Rows from block 2, named by matrix and row number. Rows with one number belong to one attention dimension. Each number is 500 + 40 x the weight over its row's rms, rounded and kept within 0 to 999. All counts start at 0. Numbers have three digits each. After the name is the row's rms in percent of the matrix's.
# q: attention query, key and value (stacked) (model.blocks.2.attn.qkv.weight, 384x128, the q third), inputs 0-127
# k: attention query, key and value (stacked) (model.blocks.2.attn.qkv.weight, 384x128, the k third), inputs 0-127
q.44 108:461526483490401465545496542523513462456585553496510548519502511484495449548496453607557510514551533520501542434472490502522497463485482572443525443578463470402560549526499467482490506467513440455436491447539430445483497509545480481528508462522413545488533478456560515488533534514440452548477475499516524511498604471515455511556460533505520486543487499476529510425477478439471489477470
k.44 104:564547458543542521510531560502497537470528450533488516516493519466512484531406539507440459517540496520513565480517604475436475556495509523561523484496463461521488487494519523535474492518513526509505502471578528448507528483499488557604483486547481503434431512576451475561498576543525475436507522479529546538485461484473396448588449513518490462556517519440587509436470491501538544480538
q.45 095:474452539470544462510498487480540514524550499449493469518493540548457488553525448535496532524521419544528504489546555519440471573540476468448492501497569558545457552469482491580431427383410539505512470553510480457532426492488510509512431510416504490426489493443428431463461473523456514488520426530483508442451519536524540528500451512510500452484518512504508545476546476475496441465518
k.45 097:487503485475557445585512496495604569562545503498516416555568540531514461485525488508444507504473487464509534490527470482475510536510505462489426512446433556492452566524434482542481498499477479522487524516461529445429447437582438498514515632436539449521500529474476528464456479570507472462427562518513516533529487477409502476490493543498514496481477508465496529472433517464512462508486
q.46 099:485475505450461515553493459420479423472529419519514454534522485504496600512537505499557468544531495468422527490458581538493470484524478487482482583520501512504437512509509508534486509547548485424477450489506502479500488576560546506478394522479493508528508588488501516489556473571470492497523473477569458549474457472468473510509533554593507510546562565534532477467460556514608516488512
k.46 101:567581479497559433458478459499574467471505446562443473452516445488512571511448470517550515496508477445490566509514508480550508521388540478502478465554601545475537516470480457521534518587496524477461487492477546512507510522497458494542437485444497488445514509570505517469489521502508471525533446476552458486502474561459512535590456422571466547493511533524443551517513473458516576481522
q.47 095:458440515475501495493467536506525537581482545518518481511492439498538537527438524508464503421460497557456497492494513510522472541498472444566528453508462468472472563510459498533568491471571525539501543442488465475540579612456490556545494453486462536476441416489518539481520459541448435575471544507506460542533505517444513543430448452513517494437476537469600518563473523476468493522545
k.47 103:568544506490539481472544530481499568449501519527567520575438428453491524536500473472503490480488463502483476494464550538476576501462498462513501548571481541513508449514472496572555470470551488565486404506545506476494515506499569506573524444530554457429567524451402492461498478490434476443462498499541547512526530510542491533424504463467569579473450502515544497519456515506504408515473
q.48 095:485533483502528463554432484498446525502555485508478458535527442502459547476508461489521500453512395417492474565472465467433475528518530581477463492538522545475482535561456485442485550502464517462447487524388502510507504497414430498535532503520577519534523532612536499461562488537602486519494516493453488522517536540501517511491501477524551451491514462549529470517455539500486499535398
k.48 098:464470494432497482547484496535516497494496457454598555543506511482572497517519432540495569481479459496508507495541541449434526557504472550468501431460565496466405514563439435463540511530489502485451475533536543536550563497451515580501514491516534535535503515522560490520489529485516549571483461532451510541541443571560508464526467548413503476438509444532482535523469542526435445467463
q.49 100:486520484492491491436483550473492515487523495551439535578545553437478494503480476586507574490488496518546506504549545473445525463519507478502482516506498479484522487561506532511509590479520436449492573598473450421538511534547483493497427562436480538521464515515584492542518547498515540578473490576535475530416477462515520561456495489529520576534406498547497547504581498496470512529485
k.49 099:551563450489478490440499492524533519512548520512496476483493564510503463532456508515454479504501552455492489463563508540468457490587522567511450515492466466503494439492439491490504493572545548491517566477460440524548502487517603511497532483511483541458501462504535484447477421544501517506512427404465407494507376505605468547477464566467551535526481465480488545495444496478556531499536
q.50 094:466550493543564537483423544500491465472512539483575500461523468557534484600523500469507471525543499458523526500527571497554488506599457474518491501509521528466571500522521486493527556489461572460492458518478569558477579452505462476442469560495533493503520567551481497536456456508527529500527440554569544464527477503547474495590430540483581520470445518446518531448542555547490533476528
k.50 096:473530403484452531568488481464492501468520559490474485549502524544436578496540478509450622512486588565494528592476452456497420419519529541452427468478524465434454590462546461528502528553465466470543451532563548478495506519496531476482484488494465497412465523493490480485570492511520505510510535501498558487529485513463515502492537507538519544474510482412502478522520534549460527460510
q.51 103:446507509443539462533442504450404431447530499499526408499529480434516520493464554555443594461492533471509475493519542535463459517537532490503452555521457539430468541502493553481494425519510454496485526491504443496511461485452386518517474484532531497572502462475488558507472446453472444509454454460513442542473535493529469471459483458526528523579492490442482473416531489543506446527552
k.51 093:556484545366445424436436490482488541491465485438482549502555547473516502515466546473531574529534493455528516472479481420457485519557541534511473461525501500594512467532527510468500477523521492501501551439456546470521451577529508458541431497511513513548438490480519460506519561526515470429411468532506514491546537460445529467556541573423519535515515512470495532542476474511553456484521
q.52 102:514520522539477495474528583448482488491519489472526623458475480527569459536487504500529555458490478483447481512499517599503500508499550422605541506512508490547631529495497515507548565465476504499530492494533574538574511421508520472502492452522517521528486450507477532579572474495503477530537525529551470510518519566489476550500507458523483534499502518450471393561497539484504497462419
k.52 106:595433462535525477528490571454450502391497455505512486477491494496563545517569516495413522490477523528488503542507585531475506462490526518499489485534530529452519495535471493508470474486518523509488522517484451525572478474561557501480551522468494437527542506465525465521574587547482529520515439470465477451543533453515512481507535433581527517410600512486457513518561500613529469480488
q.53 098:515507533470433525477503439503477510452489512507489524483456549461539511483454504505492474517557496498501430560528442521541513506498487506407525428509494573460490420478359472450435510491560516500570470468465460503510527481506512486550522471545528543456506492537508506458522464503404551526473469536508573480557434528465495509498480488519554500575562442495471529627557503498534474544516
k.53 098:523482506524503427459489565453533533471481487472445502428486587418506522458503537499489530564473489483474525482519428493521573478558550509472539507532410557464521515474529499548456559491469509461507505425607516491532515509501460616467534494503610505435497533500512528496461500496489468492538458548512561450516447485531513516508573476504471522540461445510566445480443457512488525561501
q.54 101:481546508521464481446446497487488534537475428540486527513520496501490488450489427515541514544503585439492504462444500505547578559491474468466449571543496459535510502514465419520426444524481487463464516488482519457476471438498449518494510519458425545462523533552502522534488444513453476496473479475531460424560541479464403494569542390445478475417522483500455473517500492521426497525572
k.54 107:462607560505539443493508498515493482561464450511497511500522518504443505506468472481514517499531486457518559496456541447487523545453468563469515446483435457443563561552539532475390431521524502547505501549536488499519519513559526490515545466514509483437528439562504567484599506482477514525495458467499463438513610473475494549516530464508446547521521581482506462502503405477466520564490
q.55 104:538498562519456549510420542481531453476484525446455398471522503479560451408480537398512505480490533463526469472519515499551552498506467460439446390526449564526468452544465382530505515483468428458458482505477494534527488518493482531463502486493457480522479510464475510406480557525501500484503471470530500500518520467476468533513441512443532402473445486500486441488437552519496518511502
k.55 100:508461482508527507519444534465540478535440461551516518576495500412457457484496525486434495542571534506516551448435455564482506486516528522536495453591527431491489508566556471487532514580547469447503434454471508523453588486458476535410479485506484544497391520432496539491493515504471527462565535445495444475527487467448520523481524447432526536488492489472560543437500506523461511502473
q.56 102:466534504485502504487479506502503499503507540559456491488450558485485531566511494543454561495535435540453521461495512608529568546565477498451491433392449505535549500485457558521501484505543622471427548481558513553480448495472503489528513478559542464447421510455503529520555531505493482495546521508428489522510500535526490517474555435514581463530436437480539447518518463550500478472534
k.56 105:556435498461452534481484565567500473541575446536534454454540584494436467497515553541452517522543467550481496472473569515483517465513517502524557477509446531447547476485441558507527493445471520508444419511445528563482385488489481505485530502461493499454514565511545486480496462494536471484502544515505495490491561531469549478445508531518512467511524410504543605524534484434498443472420
q.57 086:502558551497501425500574503521527540473544449533485532521512507413585498496502533555525482503522541507513510469483573475405480544523475527557562564516476495483555442568493542510554518482513488549501493521536495502481439497588488488516496472512453550400568477479476530437522571527454591472546426462507467486521538453514568509497436440523555483462516439502522537518472482499460490547529
k.57 095:514512414500478501466455492506510547469460465533572512505511505572478506573536560489528442527451470530549482526555455457503445554508460487528528544467525476494527515530518491408549491473441508529565456472435535460447465490544426567508524537579549429459466482547492515476480587522523469488525464500477508504468511532531465428458459521513517544526482552538476551520544460515525575598437
q.58 098:417532561506427528483482497448485454497549568491516488516475492451438539494507494542509517586482514505578484525459490522486446528509605494429550525479464478475541477518491519545496530528480479412564507445503437492496449555518533480428570471507470527456544524483496548489489533477571541511532550549520444484451435542453474513502468510379515492507530499502559486469416553478493501475441
k.58 100:523550584485500468441517523476558557438542480478530534458427520518472446581492497540528475491563510489465471534471526557443500438440525478479476523434518532499477523484544497436461425496461528485539505495490518511478489435502504552508441423522512492498442516497436523555531512488462559497510515468572454559540502585500518500470476562498490381406475583543550472473504499508519540537506
q.59 094:418509464510513485524532537496581515522523476469528552459578558487481548486535421523531525515497527513513447463536448506456474512518500556489477529464495422484416507509522570490475536508594477461517520475478580552532478438513554500549488523421563421565462505499463466488562458434519444558518474513480441558511526524534521480499428487503488502495562468448465470550559474431481549508480
k.59 099:497522468491489468534500540485476540528593450478493512500481476486455583538473507519484484500482525576428461443569514466531415537498497530466515495459477446568566495488544490536460532467490511518526548461472445537492517440492516501536484573404585484475564468499451537476434474429484531520541552579469573541485529564534482442536489392511521457492541486470492479484527459456544499486466
q.60 104:443484538464545510522528445529491519423476501508517438544552596526517508553537543484595544544443543520517540501495523435502560443443573487497533479509521497512516467494463547527478495556396542509543441524572467512479551426518505549506483540520496492472460508517551522569502518534512458462506526506521461464523563552579486537484455502531536498534582524529487573509544563511523534565550
k.60 101:489462459511552487484501495485553446508501447467434506562458594551460421479479517480489634544563501543438495483410495472536446432494510500543501477398486522529519486435453448456461523421506506511538567417516517481448527486509516475439520516460473482496510485492503522551552555478540530509536461501500443511514489443530441486509414471499528508557462478574502522531487484477491529509523
q.61 113:482466484473495438503476431571459454452482518592552494448446492461481497482431519445506435471487445494553502467494486448476554468457473531506491481488475463486413510478546422509545450503467447531507457500505513425509475477495456475485447457433515520416492413471452489522489443489536445455584428501477482491482420530462464440495427512499482482491470510511432445479425484479447506511506
k.61 098:442514555471569436491471551530452524447499528529498463538534490465483525532448572519522471515543516529523532490489452517482500542496513423475442554391509541515435470510448434471568503523469447491517440475505516450572557529565515555440486528505521541511540463504578546523534467474479394554534545493483498533525468419480435519418489525473462475485491509552508548524515521487545563493508
q.62 086:394497607490497469456474460446496469477490457469474504494479536434554483455474448491493434469496473535526465528504464518431477485543465477455559505462511531512490480521483532459470451463490423544445455501546505516502571442491492509464539524514370442516521517456535475578454525529462422428497507531492476480514423464490507539489507416474490517485474520437507544409443492468509512506453
k.62 102:516496547503481540553510459475520510531482496455533468482455542492508522486418575524481470567481491468503488529511498508460387452467502519520499553523573506470475514475568496499516478492465531474554493498558508543538577471511538470467537506440476445469551497529425517554442487583473397463432489564430452495567495557548576571482522444533494506501473465458534517524453502508500571456442
q.63 108:524486524526575524475537452469564577504471494453513572504530504509493461521496514541453550529506413564560523544550459484513570589492503497506508488600518561527520467471574443508449505496526457546480491531511538468530539531512473517572478494489595455483529517477556519549613449549570505544501538433464477537462508450538528530505476546503540504486513526469539482496505511484501549582545
k.63 108:502490549551503540510516481466439489465538459513463476537503510455470483500541469588494520461459463498469452577472509423505540536492465479498523528505528503532480452520467452525480464515529541536512570484541436524477488573456502459485457545545601483503514473459482509523525503462517511457497569414549482509421436486514545508511525400429599463531474496441543576402512502451514457485539
q.64 099:501468576521511474542482451512484501575503546525493489441491500509497550461502452488558463540555440458620533483541545464453507467534497464498564516492438522534470512495447589457557506605561511547543528461512473515477530508469456526549486446486501538438503470538549553447497561450507524552480462503527593524476487527483548479584531487461479483519445518482519573464551467533460468529527
k.64 103:522455511453484533469506529482443560534513514523481510527508478561467499548447468511518467455536519496593498518436503451463427518548468533424536517570557429555451488467526579497514485533500534500521550487458419490466461497520513520517464448550477456566459477553476493484504416563478501458479482555469506535483492524535493497512403487443590488554453493469572518563559463540511535564471
q.65 106:441475522473456440470453472510491451427448536418431428503460535439466540411487507451509429450525477519457491509496450457460396472493471421514544447463549547530511440478518476487473457486508455449523485496504455542457476522461424494498479510480478494488435501399472512482453492504480489542458475539461530556513509529515515451458520447557501471523505510499473532465407464510454419509491
k.65 106:465488519540430496493542556487557497536476537442493488489478517478554513467470435469549496607512515441458466423490477456541444503523535482514452455552526457423419500411546500465487495524529458443520478476524537519417502503481480534453526482496533537544429413553448552571424492565481508507476503580490520475517504577539475493523541471524453530523508510523460455496479475480450565517479
q.66 097:481490458498469442493473480551453455485481387489523453520540476496588495473469507475511466532471541508523463521469482471451460566459501498469540583468536559452515561545550458455495521458525517456514507428538444456509500536573529454543541500421538488502486435513499527425525427531512489462451506492515500499486520495456528528577482445483426466558526503486428475399504526506454437433503
k.66 100:476580512523463460549481522492478497528441477469537518433605440495462500415456470476489454558489552536526516584451501427486517525458577526505493495490540504404528440488585472499504552516444609520541522554461471448527498521510558512509478490495518534523424514498519599506517531484495515537504506488455500454477482468442476516505502446522541546469510476427482521446545501511483433484547
q.67 088:552480541524434531490515521525450493482437434476495492457454546490512459405513505442351481433523466461472432525495469495543453530480508474505539521494502517487440570444589470510456507508485500540544445476478555520533494453485488532555529504516504505540466515532539519562489510510558533552519482519524560497447448483467493450442428503466571482438544511503525487509522569573567533459488
k.67 098:421438505494538476489467477494452440459435506438504513436473415495553500467478532543447549488517416480505504427478524553540471510502464469500433567524524428518499509427478487536508547557495491469522517502447541478484543514523493505450531506436489479569488422480526531449498500521493488493512571461515503494467543599542567497480495517545515520387546533517551499461562536500506445424546
q.68 105:526577480462448507429473457457539504467395459538501428450469524483491457397516471506491499528536473534462438515449478482452557466462470513381487535451473513482442418496446468439560444488498476506465466498537492500507539474487496500485517478493449487474503520461469441437439522488544554480502428474495472440464436491522502511444506478532452561476498522500539489480458552425506539479433
k.68 090:512466447470530602497525494503573438464460512494450462488528512515493510431509470530492476506530563526550532517523474537527563466463520390462525476457518483540460458486456506513525445474504544456502531492452467488491540482479584488479551570559562476552512464532577517498537435536505529464539499567518520520487444497545476413481516471557492528552510435531534450417480576484495571557521
q.69 094:567538582541464501505544476534526437448566519478560570535483535493499488554450601483469533589452508485578490573478528502595519507569516548576459564468555464506515441477531483510530456461390483542526516458439504526490493483572500505509490535523541529440465483469556496537512512484513521475541512536463527527543442474499496555491490479484445474508524511464458533550547450494498497538505
k.69 093:466495493534507522463493511522500473488496462483455466494561524480541482528466465497443478589531468418565494520485577500525504415535473459506512517507478515501497467552462445458462535469466496532511541456494515477568504526440503501502484533485468512513527544448555580510475524476512416483575493526534551602394410470520436513516530540517488503435533532527459528536490401495517595426505
q.70 100:488483469535448464458484545511437474474496445488509489550457383498464537422492527522464402500507489491474484458495492446483540382483544503536506462539541360485476442467514429543517531525474532495478475506447571507524510515483524456539523506407497449512407551507487513489514567485457479505440477510508447433473498512495517502505487455439473518432469540465506461504512529506521524549463
k.70 104:449526501530549536473508456535537476475490526471553559472468424481519483501435506448539401473444463503507530473467502482523481450418517489456466509504492504449534491459564507518589524511476476493442447505592445549520501581461525557528560464523486508529507466500436516568525537491454483494464448497469475531537532479563460599524512449513537526513496565568516510483569441570527569524515
q.71 113:564525508500572523539471536524513484481518518507492462496528489558500492463511471504591516540506498468524559483552540564554463520524533525546485497518532488507521508478520530489592501454574546520542550497465543502545476486525520545525495497518583547468563507490446468532610536566450495515512490529538576506479555578484455524516487491593550548538534504547491561564498565559544421554564
k.71 105:491574468515501514423486512453447523472521545454495506546469446541514493463479433501553488524504456438519549489466477455461591497450572443538450551544502532466461562570481481525509552447543478543449429592402458529519430528512497528516474488520533504466465537486505466481487520505547499463465514540511576498458536500512493465558471514514464521519485488551546482565540532500584416543541
q.72 104:460532534531505479468467511434508597503546486483518528488430538573526481502535578475481552553466458513506498464482507472481506471444546529485489515543496566511521526445493466471536501565503511521512438492505576545546534525441526502467397485507413532509498481504534546588420433473526552423479487470471501543499452500449495519485547496582455416468504438474500487481553546537536443532553
k.72 097:458519437452470523489435499519516477437480438597439472453468567515533525468485592536493477595483595529462555505502494536491491535492520519522508539421503466585523510491485547550498488502490479511499516496503460445419490518538493492515520444530507472553474542446548442560500577440483531463516481463455516534513437497472474502551490488545398501451529493457496478526488460597443488493511
q.73 093:430489515550516538535483563499569483555472489486549414442525458515462549558454460472445539527532442520537515551570534525529496519517500451529404477476536511560506535494509443498464414529511472421477540458496468520484565512507540541543431519499505523508452423552480495525455423488488530514487471460469561468552421520497458521544529503467517462498457483405503457476428523506478529478459
k.73 107:479473548487536500611530546484502500491471483479519495532467521473439519501490456491465559443506520488558514496432522508508505455453497486512559447572523533530446509513505543461430472574501495459504456525532478499518503501510516524520487561488495558538438520516528567564471456504482471546509559484504565589568488488453467512490404459446433494556498467414542413508532486478455412437444
q.74 103:499509444481522465518558456486536477512526513504480524490540522499477446534478477455470546560445589472505457517589487551488479413470543457490530551491530478542469474569471502477445580428519521537490571503493462529536543453513489455505543506531513534529545516444490503499455479504464460475497491537537528558493551480460456479540433541554450583440565586439492468438510494580441496541554
k.74 095:439556492527544453503507521447434502533547526532515537507441533543516494490557466479450532511497502485524517490500477591481572511625510409452551491495390462497550505521495451526559470555557523528447474538525496457435505502492476456583510486497499421503535528472484509511497401508454522486510502458512482479511483461465510513544494564441546554507484551469483423505460464531489578517547
q.75 098:474589477492510534499538457536510575474508535445517455548481507444441501552478526522518432448488412486472474491462515511590518459520482537448523589412499467464515524474586523488474475465574469510444420516507492497478514478501512489556414503489508463530471485500549535530508470561541492522515470462499466434444487423400507540532472490463463449540522545482525513488474500416490446522548
k.75 095:504542545510575533598533532539444589536513457465499495519517467500549498468486499544568452510473428502474472452472459455405407481466497497512515457490519538545486495501517544554531513447508485450510466483535498476469596408545472507480483466485435502531468473470495543483505439544499481500542511510472507559437400464510523496501496487528512502510449475502601549508425511480546555443549
q.76 087:508453504482566524504618489509491506479437476495492534528471456432478468531406539457529527522507509489464561505486492458435519534403494474485483487585497546543526427498549485495428563559517435476522533475498532564462491455487495466503478484512494562438476530523490496544422460569503568535500497530543469556522494470528504487562459462467477506565550509525498510569545608489518474500548
k.76 100:600466470534528434486530549509517478487498495540488507447445443427473531556523523475472541475535405475475505498537495484508522521499504428415531514463543503484506435509476435488480521556547461509564580519531484478490503487522398473495453466567517544521441524529527577515419526507526466511523491456534446499543448486486506512493455430449440539550523538502541468552511538522556556488581
q.77 100:495520488469521479529459408481503569514563501460538544477544485536552537515490488494518478470539500500492464587556550501512551487487541470513514554516509570531466534499505494534539543563513531519561464574519586532521542510524486501511508535510605489566494548493501564457519500468526557535502539496548513470529592446573545515396517463528555621473485486475424488514484510480560519518472
k.77 095:486545450425540468528551507500510403525560409520461563515433509463531568487499471451496577541515493484422514522482505499519487416516536540483496473509450507541516483458453465535532554472448464588480501492464527519495511557490536474517516547517512475487477509478459482483497500431534562504446463530467578483508473509524542594574523471527531491463500443456443545401536543507575488519530
q.78 105:490524486480451496441480474467482480472521386451529508454449479489496487573500404544487453484575544434480465479476389514525462449509388498506494506511477455463454512461503457505450493486473529435494456434497479520487547513455536456515540521526536526489473537454530522461484453504511500579454450445509517453477464509509452430579506498573470434561505515433504552500513516447532479467531
k.78 094:523570531506560561542524479488501467502470517555483504418483478510502461517423433510506468479494471454501476444478466480455535445532504505458507428516549439434440561489486534556473590498452467401525491541528492527550496469416528502477537507558481416522493518473499524419504485511443553507540498454518520421496472518471526492529545506493460429472525531492565452481560576481495515541422
q.79 100:499582504525473494479482471460480488422392494416504515417568529517526537473503510494496453441450490463578540525466482491488497520517451478524492438497496498515553561480467458462483442490531453498480492530456542550506500533499493478523422441434480476513495479422469532523488417419502438483569557506460500553463476483432437497483435545477466574557509535457533545453439493483507472471504
k.79 097:502477491506515514497441510423497436476486500475510519557467520492496592435471479491497500495557559454470498478450468452452458488486477521443494479409591516468525505512523447512465437494508499467536515526428558538474569513482486514494541521440485459537516585467499516571497572401519449572495495545478541481555453539492453457550489509465502492471552541464570538544451536451472591469534
q.80 097:547550516480486551572546557453507493492484487454567548450527509544451461491491519538485508501557473462424508528485508456451374554469455497488492395557520429470504505511520614498518503431470503515437468486551556586437546520491527519482495526579476507553521513498424533497487531486530525430500508566484487446432542510516468488521486509501510524462465529494469478573507497516490533511449
k.80 098:537426405528512569559496537528503447478564455478515494486494449566496515469506484546479434465485481547491497514511593468497535479458463492520484470448478433509500501501460516578517515587522413520458419519507522457518585469522521566534465529535486487488508583473523509477431508502550517518458482545487456477495555535456525468475543507476540507375542513548458520581468503452486528510518
q.81 098:499518490536467545562477549605539496498481564486526473516497546536505512468533506542540534517512522502551475520492468547449462508505538530434501469467514517481445561529517478589548503536632554435512513522445508533477512456456501517506461562507522461541523506495462517451526510572540569486586555533543554545576472486501463491489500498433434456582559554522494472509557513452520533532540
k.81 107:526508538508553449534465507525509505564569486446479537468550408556505501477511505490458470529535472476495539480490539568444524521454518542499436515493462484512502446434503422519460507475538434502566489553511486502549534458410484479424445506454427484559442509489491525517469574462461520472523513588551520452601461462525447490549443539508509496502484411519512499490511442490543470525447
q.82 104:508526521493502564554516553502487517540506541438528466561458476535467516550534440461498504562586512468460518510560498562492526534476584489506557484503521537571580578475472530549488492483514578464550506467537517525508510479516503512485471393487516471497453562509544489510454491483508482502537486509503497517468538499569525574472522508508473519590565511543548534515508406478637557510488
k.82 103:455446461514491525468523489475505513532540518527571497464499454467564485471554460491479489498453430540483509539472498486446459545476605548483528503584536518536472522506485487555484495524486576559484478487547447475420456483492440456523527531462412449451481584535490541572473506426540485444463506435566587478516488514470543514459586443504514500489521530540522507511469547455487511469428
q.83 100:502537572516554464466534496552510494518524509537528475520581569563490507533520541526482490520531489515485580414487519508469511523496522556515479479582527512495574507571579509534451539535448539487524565476558410574502540536502470499533531557558482521494486517509520497554513585509519516519552528557532498428541465554489537472518608526491502555516513543601500480569533448491516507508505
k.83 096:541504500539551625460460469477544472509531461520491520447532509534397438493499539501463560482523497487460477482541466450638525551458429536527460511462515522493495542512525533504454487478501498483580600524521476440504486516493469545568501484498452560440450570498499459511459554550523528548496547517452491490481447521557533518501500485529536457535458540468564455487450463469466480489522
q.84 116:525515538513525455517505583469453529492502551601558515567581591476477546531509501542519496531558531520524467601554449525495545527492531509611550491536526556503501522473521499527520466555581486552528509444545511555463536469510486497438518474521536497576527484469509457534550514528503473512530463579455501564494477528494511478468519510497557584561510469509506511508605534533498511524513
k.84 094:503418499519523505430437503464418486511464465495442442494427469585465509509492509463448477517520403517481411466486468528507480418485525506513458531508485539515553467516567538540523513514492481416498491503527447496497511397485476519509539463536521466529503438517594513574535547530501507522544448510554525449500489490481575531484530462524547465427453496491392477555509470510467504524486
q.85 099:469503547503523482523536534383541580501544521494523512453530482456549517503490509500477509534456460509496549531359461458470429500476516529467526533509563512489495464501524536598438585500534511515475519536510460480464530523456465488503564518459516523463582494463520424444475433478483513498478547480470482469520517511467459516499541484449431513433469585554526480477431484470587526507527
k.85 110:505468550472543433559486536476559511511512520516471470529443507486523480473552542527523495497404449493493476551539523485497461568487460502463550491500499489484620568475438444485497457473484525511479486565539512511429523528474499488544438404528546548414539518424517511563511473518476488452522420570565526508523485492529431448545475439554534491453509537540567461492496499491533449539498
q.86 098:480508512530464516539520586510479446488443578495488557460474518533413525483515547497567544527423476476488531531505454467458466421512493468530501556458563499521526495565459500543500521553481532377521470534547475428491545546532487479511434522508542515526537478594510595551527442502513435513498483468546507478503483419527494463482461516525492491510463484612476500575496504475515522478505
k.86 098:480500471491529517482507605483470504504575485522505495518434447515515505470402508509514529485503531505517518495427479449481423571520558508493470457441508493525429512461415402529497515524479532548526503458553477517599527491510523488483453485470548552460517441540554504532496416419493567497494492489500456518525444436576483517434510531514434544485517549577523493561498530494521502453541
q.87 100:462539517455562508485539552461510482482462543481481439502464499433492536476474512490550490492516558479450500428434556534447476492487526397626522444493502472421440491511475573496488472477491449454528485536530458457470500500439514489450466488496535477510494505492514542544540450429445562487480497424503456512426454460434519442482521496415504462429533539437478494457534484516520476442496
k.87 103:504561576528531419486535526458557494466503464442469515466589473498485545479447523465508448424522544489543520473520487576471448528528473437544474457548450565540510467497501522569506492605535501492527471516467503472485499495490541407564473414522517485451453575526474526496536528492465464538471414451519499482540477439508507539462554463489456484449565538540485508570486508496449508525494
q.88 098:473471468562452502507513474559404482452503391547469421581504488487490544485561492541542585469491482444469481499490482544474473550524515493553523572501451485445547475452514567529509487538462443442491511499480487413470548533561433467542499516538472590512428547488497472519487513471490519490489524514508518484516429487447473450543454456565535542504484496465473484488445444459564540520500
k.88 100:446535565569435530502524458583482461465480548461482518461523453484393501488557542524560488481487455496503512532407459482538464473519514485548531476450526491467446519496447445490519548571464560514458526522454519494519473488488492465540459458440507515530547492527608493528489490555447537523478494457574465552520437541491478525657508538490493488539505492508479498505453506493453533480486
q.89 101:549520463440501541428475415491555529554539427418521515477453516481458512479516497486527487500464502546472460519478453481534501510520539477536400455491503480460528492525433544413468502529469492478485458470540503458436507434472492467529472507416507482475529514396457509434471450548442425475446545533435521493514471436504520432536510526417518565468486454534496506498478512516578518499527
k.89 097:536556508465498543458474465431472493556538441432456507424431559423459572504446506520497461440560542471462456499494553485495489493549467523410566462557468460465538456613480486492507494550450516525526454530548472540483499539455480456470500527517524617488467459523432465495489497523487463488494567496537522476493536524493554455578540457518519504460513488544486474484501484495548524513446
q.90 102:553470510428477475503522481459515434462481468458498455473485485515463464503433505483486435459504453470587520496472523422525501514453488507486481540489525453448513566447524499529484454494449491528458495486447470481461550464478484477415403501444406549475469497515462508496502439457494502531496458474486451542468459523440462418446443504501479524538499432543422501439480381453468496501558
k.90 103:493555455507542505517509473430454523510432565468419502515509503540461506498521465516562531515543497545436531498505492463488427559488527533578464562513591528477477490474526504457436492544497477537560525409487486482561541507488532451507509479509443622458526573541472535471415496482468487520529527465539526516492487490460513524486451486503537493483464541544418444483527536540530573587532
q.91 099:578473508572546473527470504449465573394535527472522473522537523501511452484535485500518493484501457432514513458470529463542530513497518532552500522535454466533477495545520545436412432467572442471456502365451543445483550444446503508443537498489481479519485472570506469520452499457528543513516486525496504432544513495509575517431502425506442534456511490544507529514492553455447516490465
k.91 100:590496470458548508506438446496520443529530494481494505541567480495471545545465456454541537487443477473533490519460531545546539485483524523468475511480487502517494497549489525455444472462567564522478516519496523399464538470457457473583457427515485461503459467594493422473460502507424469430493441490450495501444596508484484568503517427560440527439507535528493475459489561466486529458516
q.92 100:558475487515487522478503471464499479555557479485521489453502506561426570493490488489530485431503477486472463448496453494456474547490427399480485487433479489409453526424525542481484488506540477528562545456528536480523448615486532461463480558427444463467545527499541498472500453552476490500553516574512477602509461576539495516510478464576469498466530486499490416529514466537463531501479
k.92 098:470464534486505516502563508513521473420544480520506493412518537500459541502496507505568492482379500496451487483516473582484450553489510474576484532479536499459514461466491541530437447488493495572504467447524517552564462516510490567551564482448518543491569451498436492446465487512545509484513554533527560521469433535513373491535538470488570437491525489462491431522521442511534519545469
q.93 099:439546453505487482477447403489489473431482547475500518487490488459516467517473502490446489475475507486475523517464442471516462470464500425455450411525411444484448523493514410448477542476510425493528543496537511392529498503511504466435510493477457488450545430581456486404490484501490503470492461533523508431431513510460407495545542426454490489484456529520541526485477463476453511460505
k.93 103:529543516481525463530443466456542512501497569522540495473476544458503561551463571489453541513519477538566580536559477483499448445514603539424510490471465468474549525494499535512494531517488493487572494419521528470470499456465513513529459503519423512444462444471518461538485474525478487513572401533463433510520486506502479469547513548477547493534553459555564491545506428413438501552542
q.94 097:477454489467484513479446419491507491454485464488451548545481530537505482475498465665445544515492452492515519505522561552474467511467511456449468491534497426527558451502606547522454435533521505485511460499495443505494550494492490457541559549475537420488476469550543525460492527447517499515469580477522475525450485456583570489496450516490496525500515442493540529440497530527455538566536
k.94 098:470544547506533471469518459541535466470475490494564592551456490518509495433385502533543594493524478574487444478478459471492477551494402540522539555472415513498499488463530529511503502488562541491531503486570475412507503506472507482518500562561524392540568508516514474436432555515532497540474517518488473488497523497465459436456446457505448501450488525506513443497513466450525545507534
q.95 098:510462544481484520432492481527464540547463534511507511534497490541508517476476492490443448544424452427495545468522429553535575516451386574510476506503541458430440493488486471522492486530474508458506590521536525414510505522473527510504457558529523492533537552524478538481489471580525499524389530473506485471479600489464486536492453514544453487507531529441530584496555426491452525506506
k.95 102:554520549539527588498446440487485588526505448562453504514534507479450582496508511476470508493523477449526507542554459444505535565455464495498516458503490494390453516446457541500503511513559539565505431478532534486554512455559536500490502430533599473502429472522467555474475514432552494449474515509516513527548508469523516518519492496555571558576523516491508546462564443471481496496444
q.96 103:545356572466516509505474472527546520550525501448549539505498500447516494553445516500542551483463552492556515537492454569551471500460528509412512516495524578538496418504563530434510518496479574611459519550487483530548511512502534505539525455573530496530489452513482549474513477470482467506489508498556460533501503501479527518532566534513549500508529438506561488551524528504535579585530
k.96 104:458479531531479501476486529428478471573523570597511498510510568524488464403527534452491466380543487482489504469498476478499457525542500560495510437548495494525539417463523517523533482502528507453516479479521488503577544392495556471489465478591503561487452515506521471525556441552475459454446469525505505550532543496497481567454407495483534496501455430508530479547458488530531494456489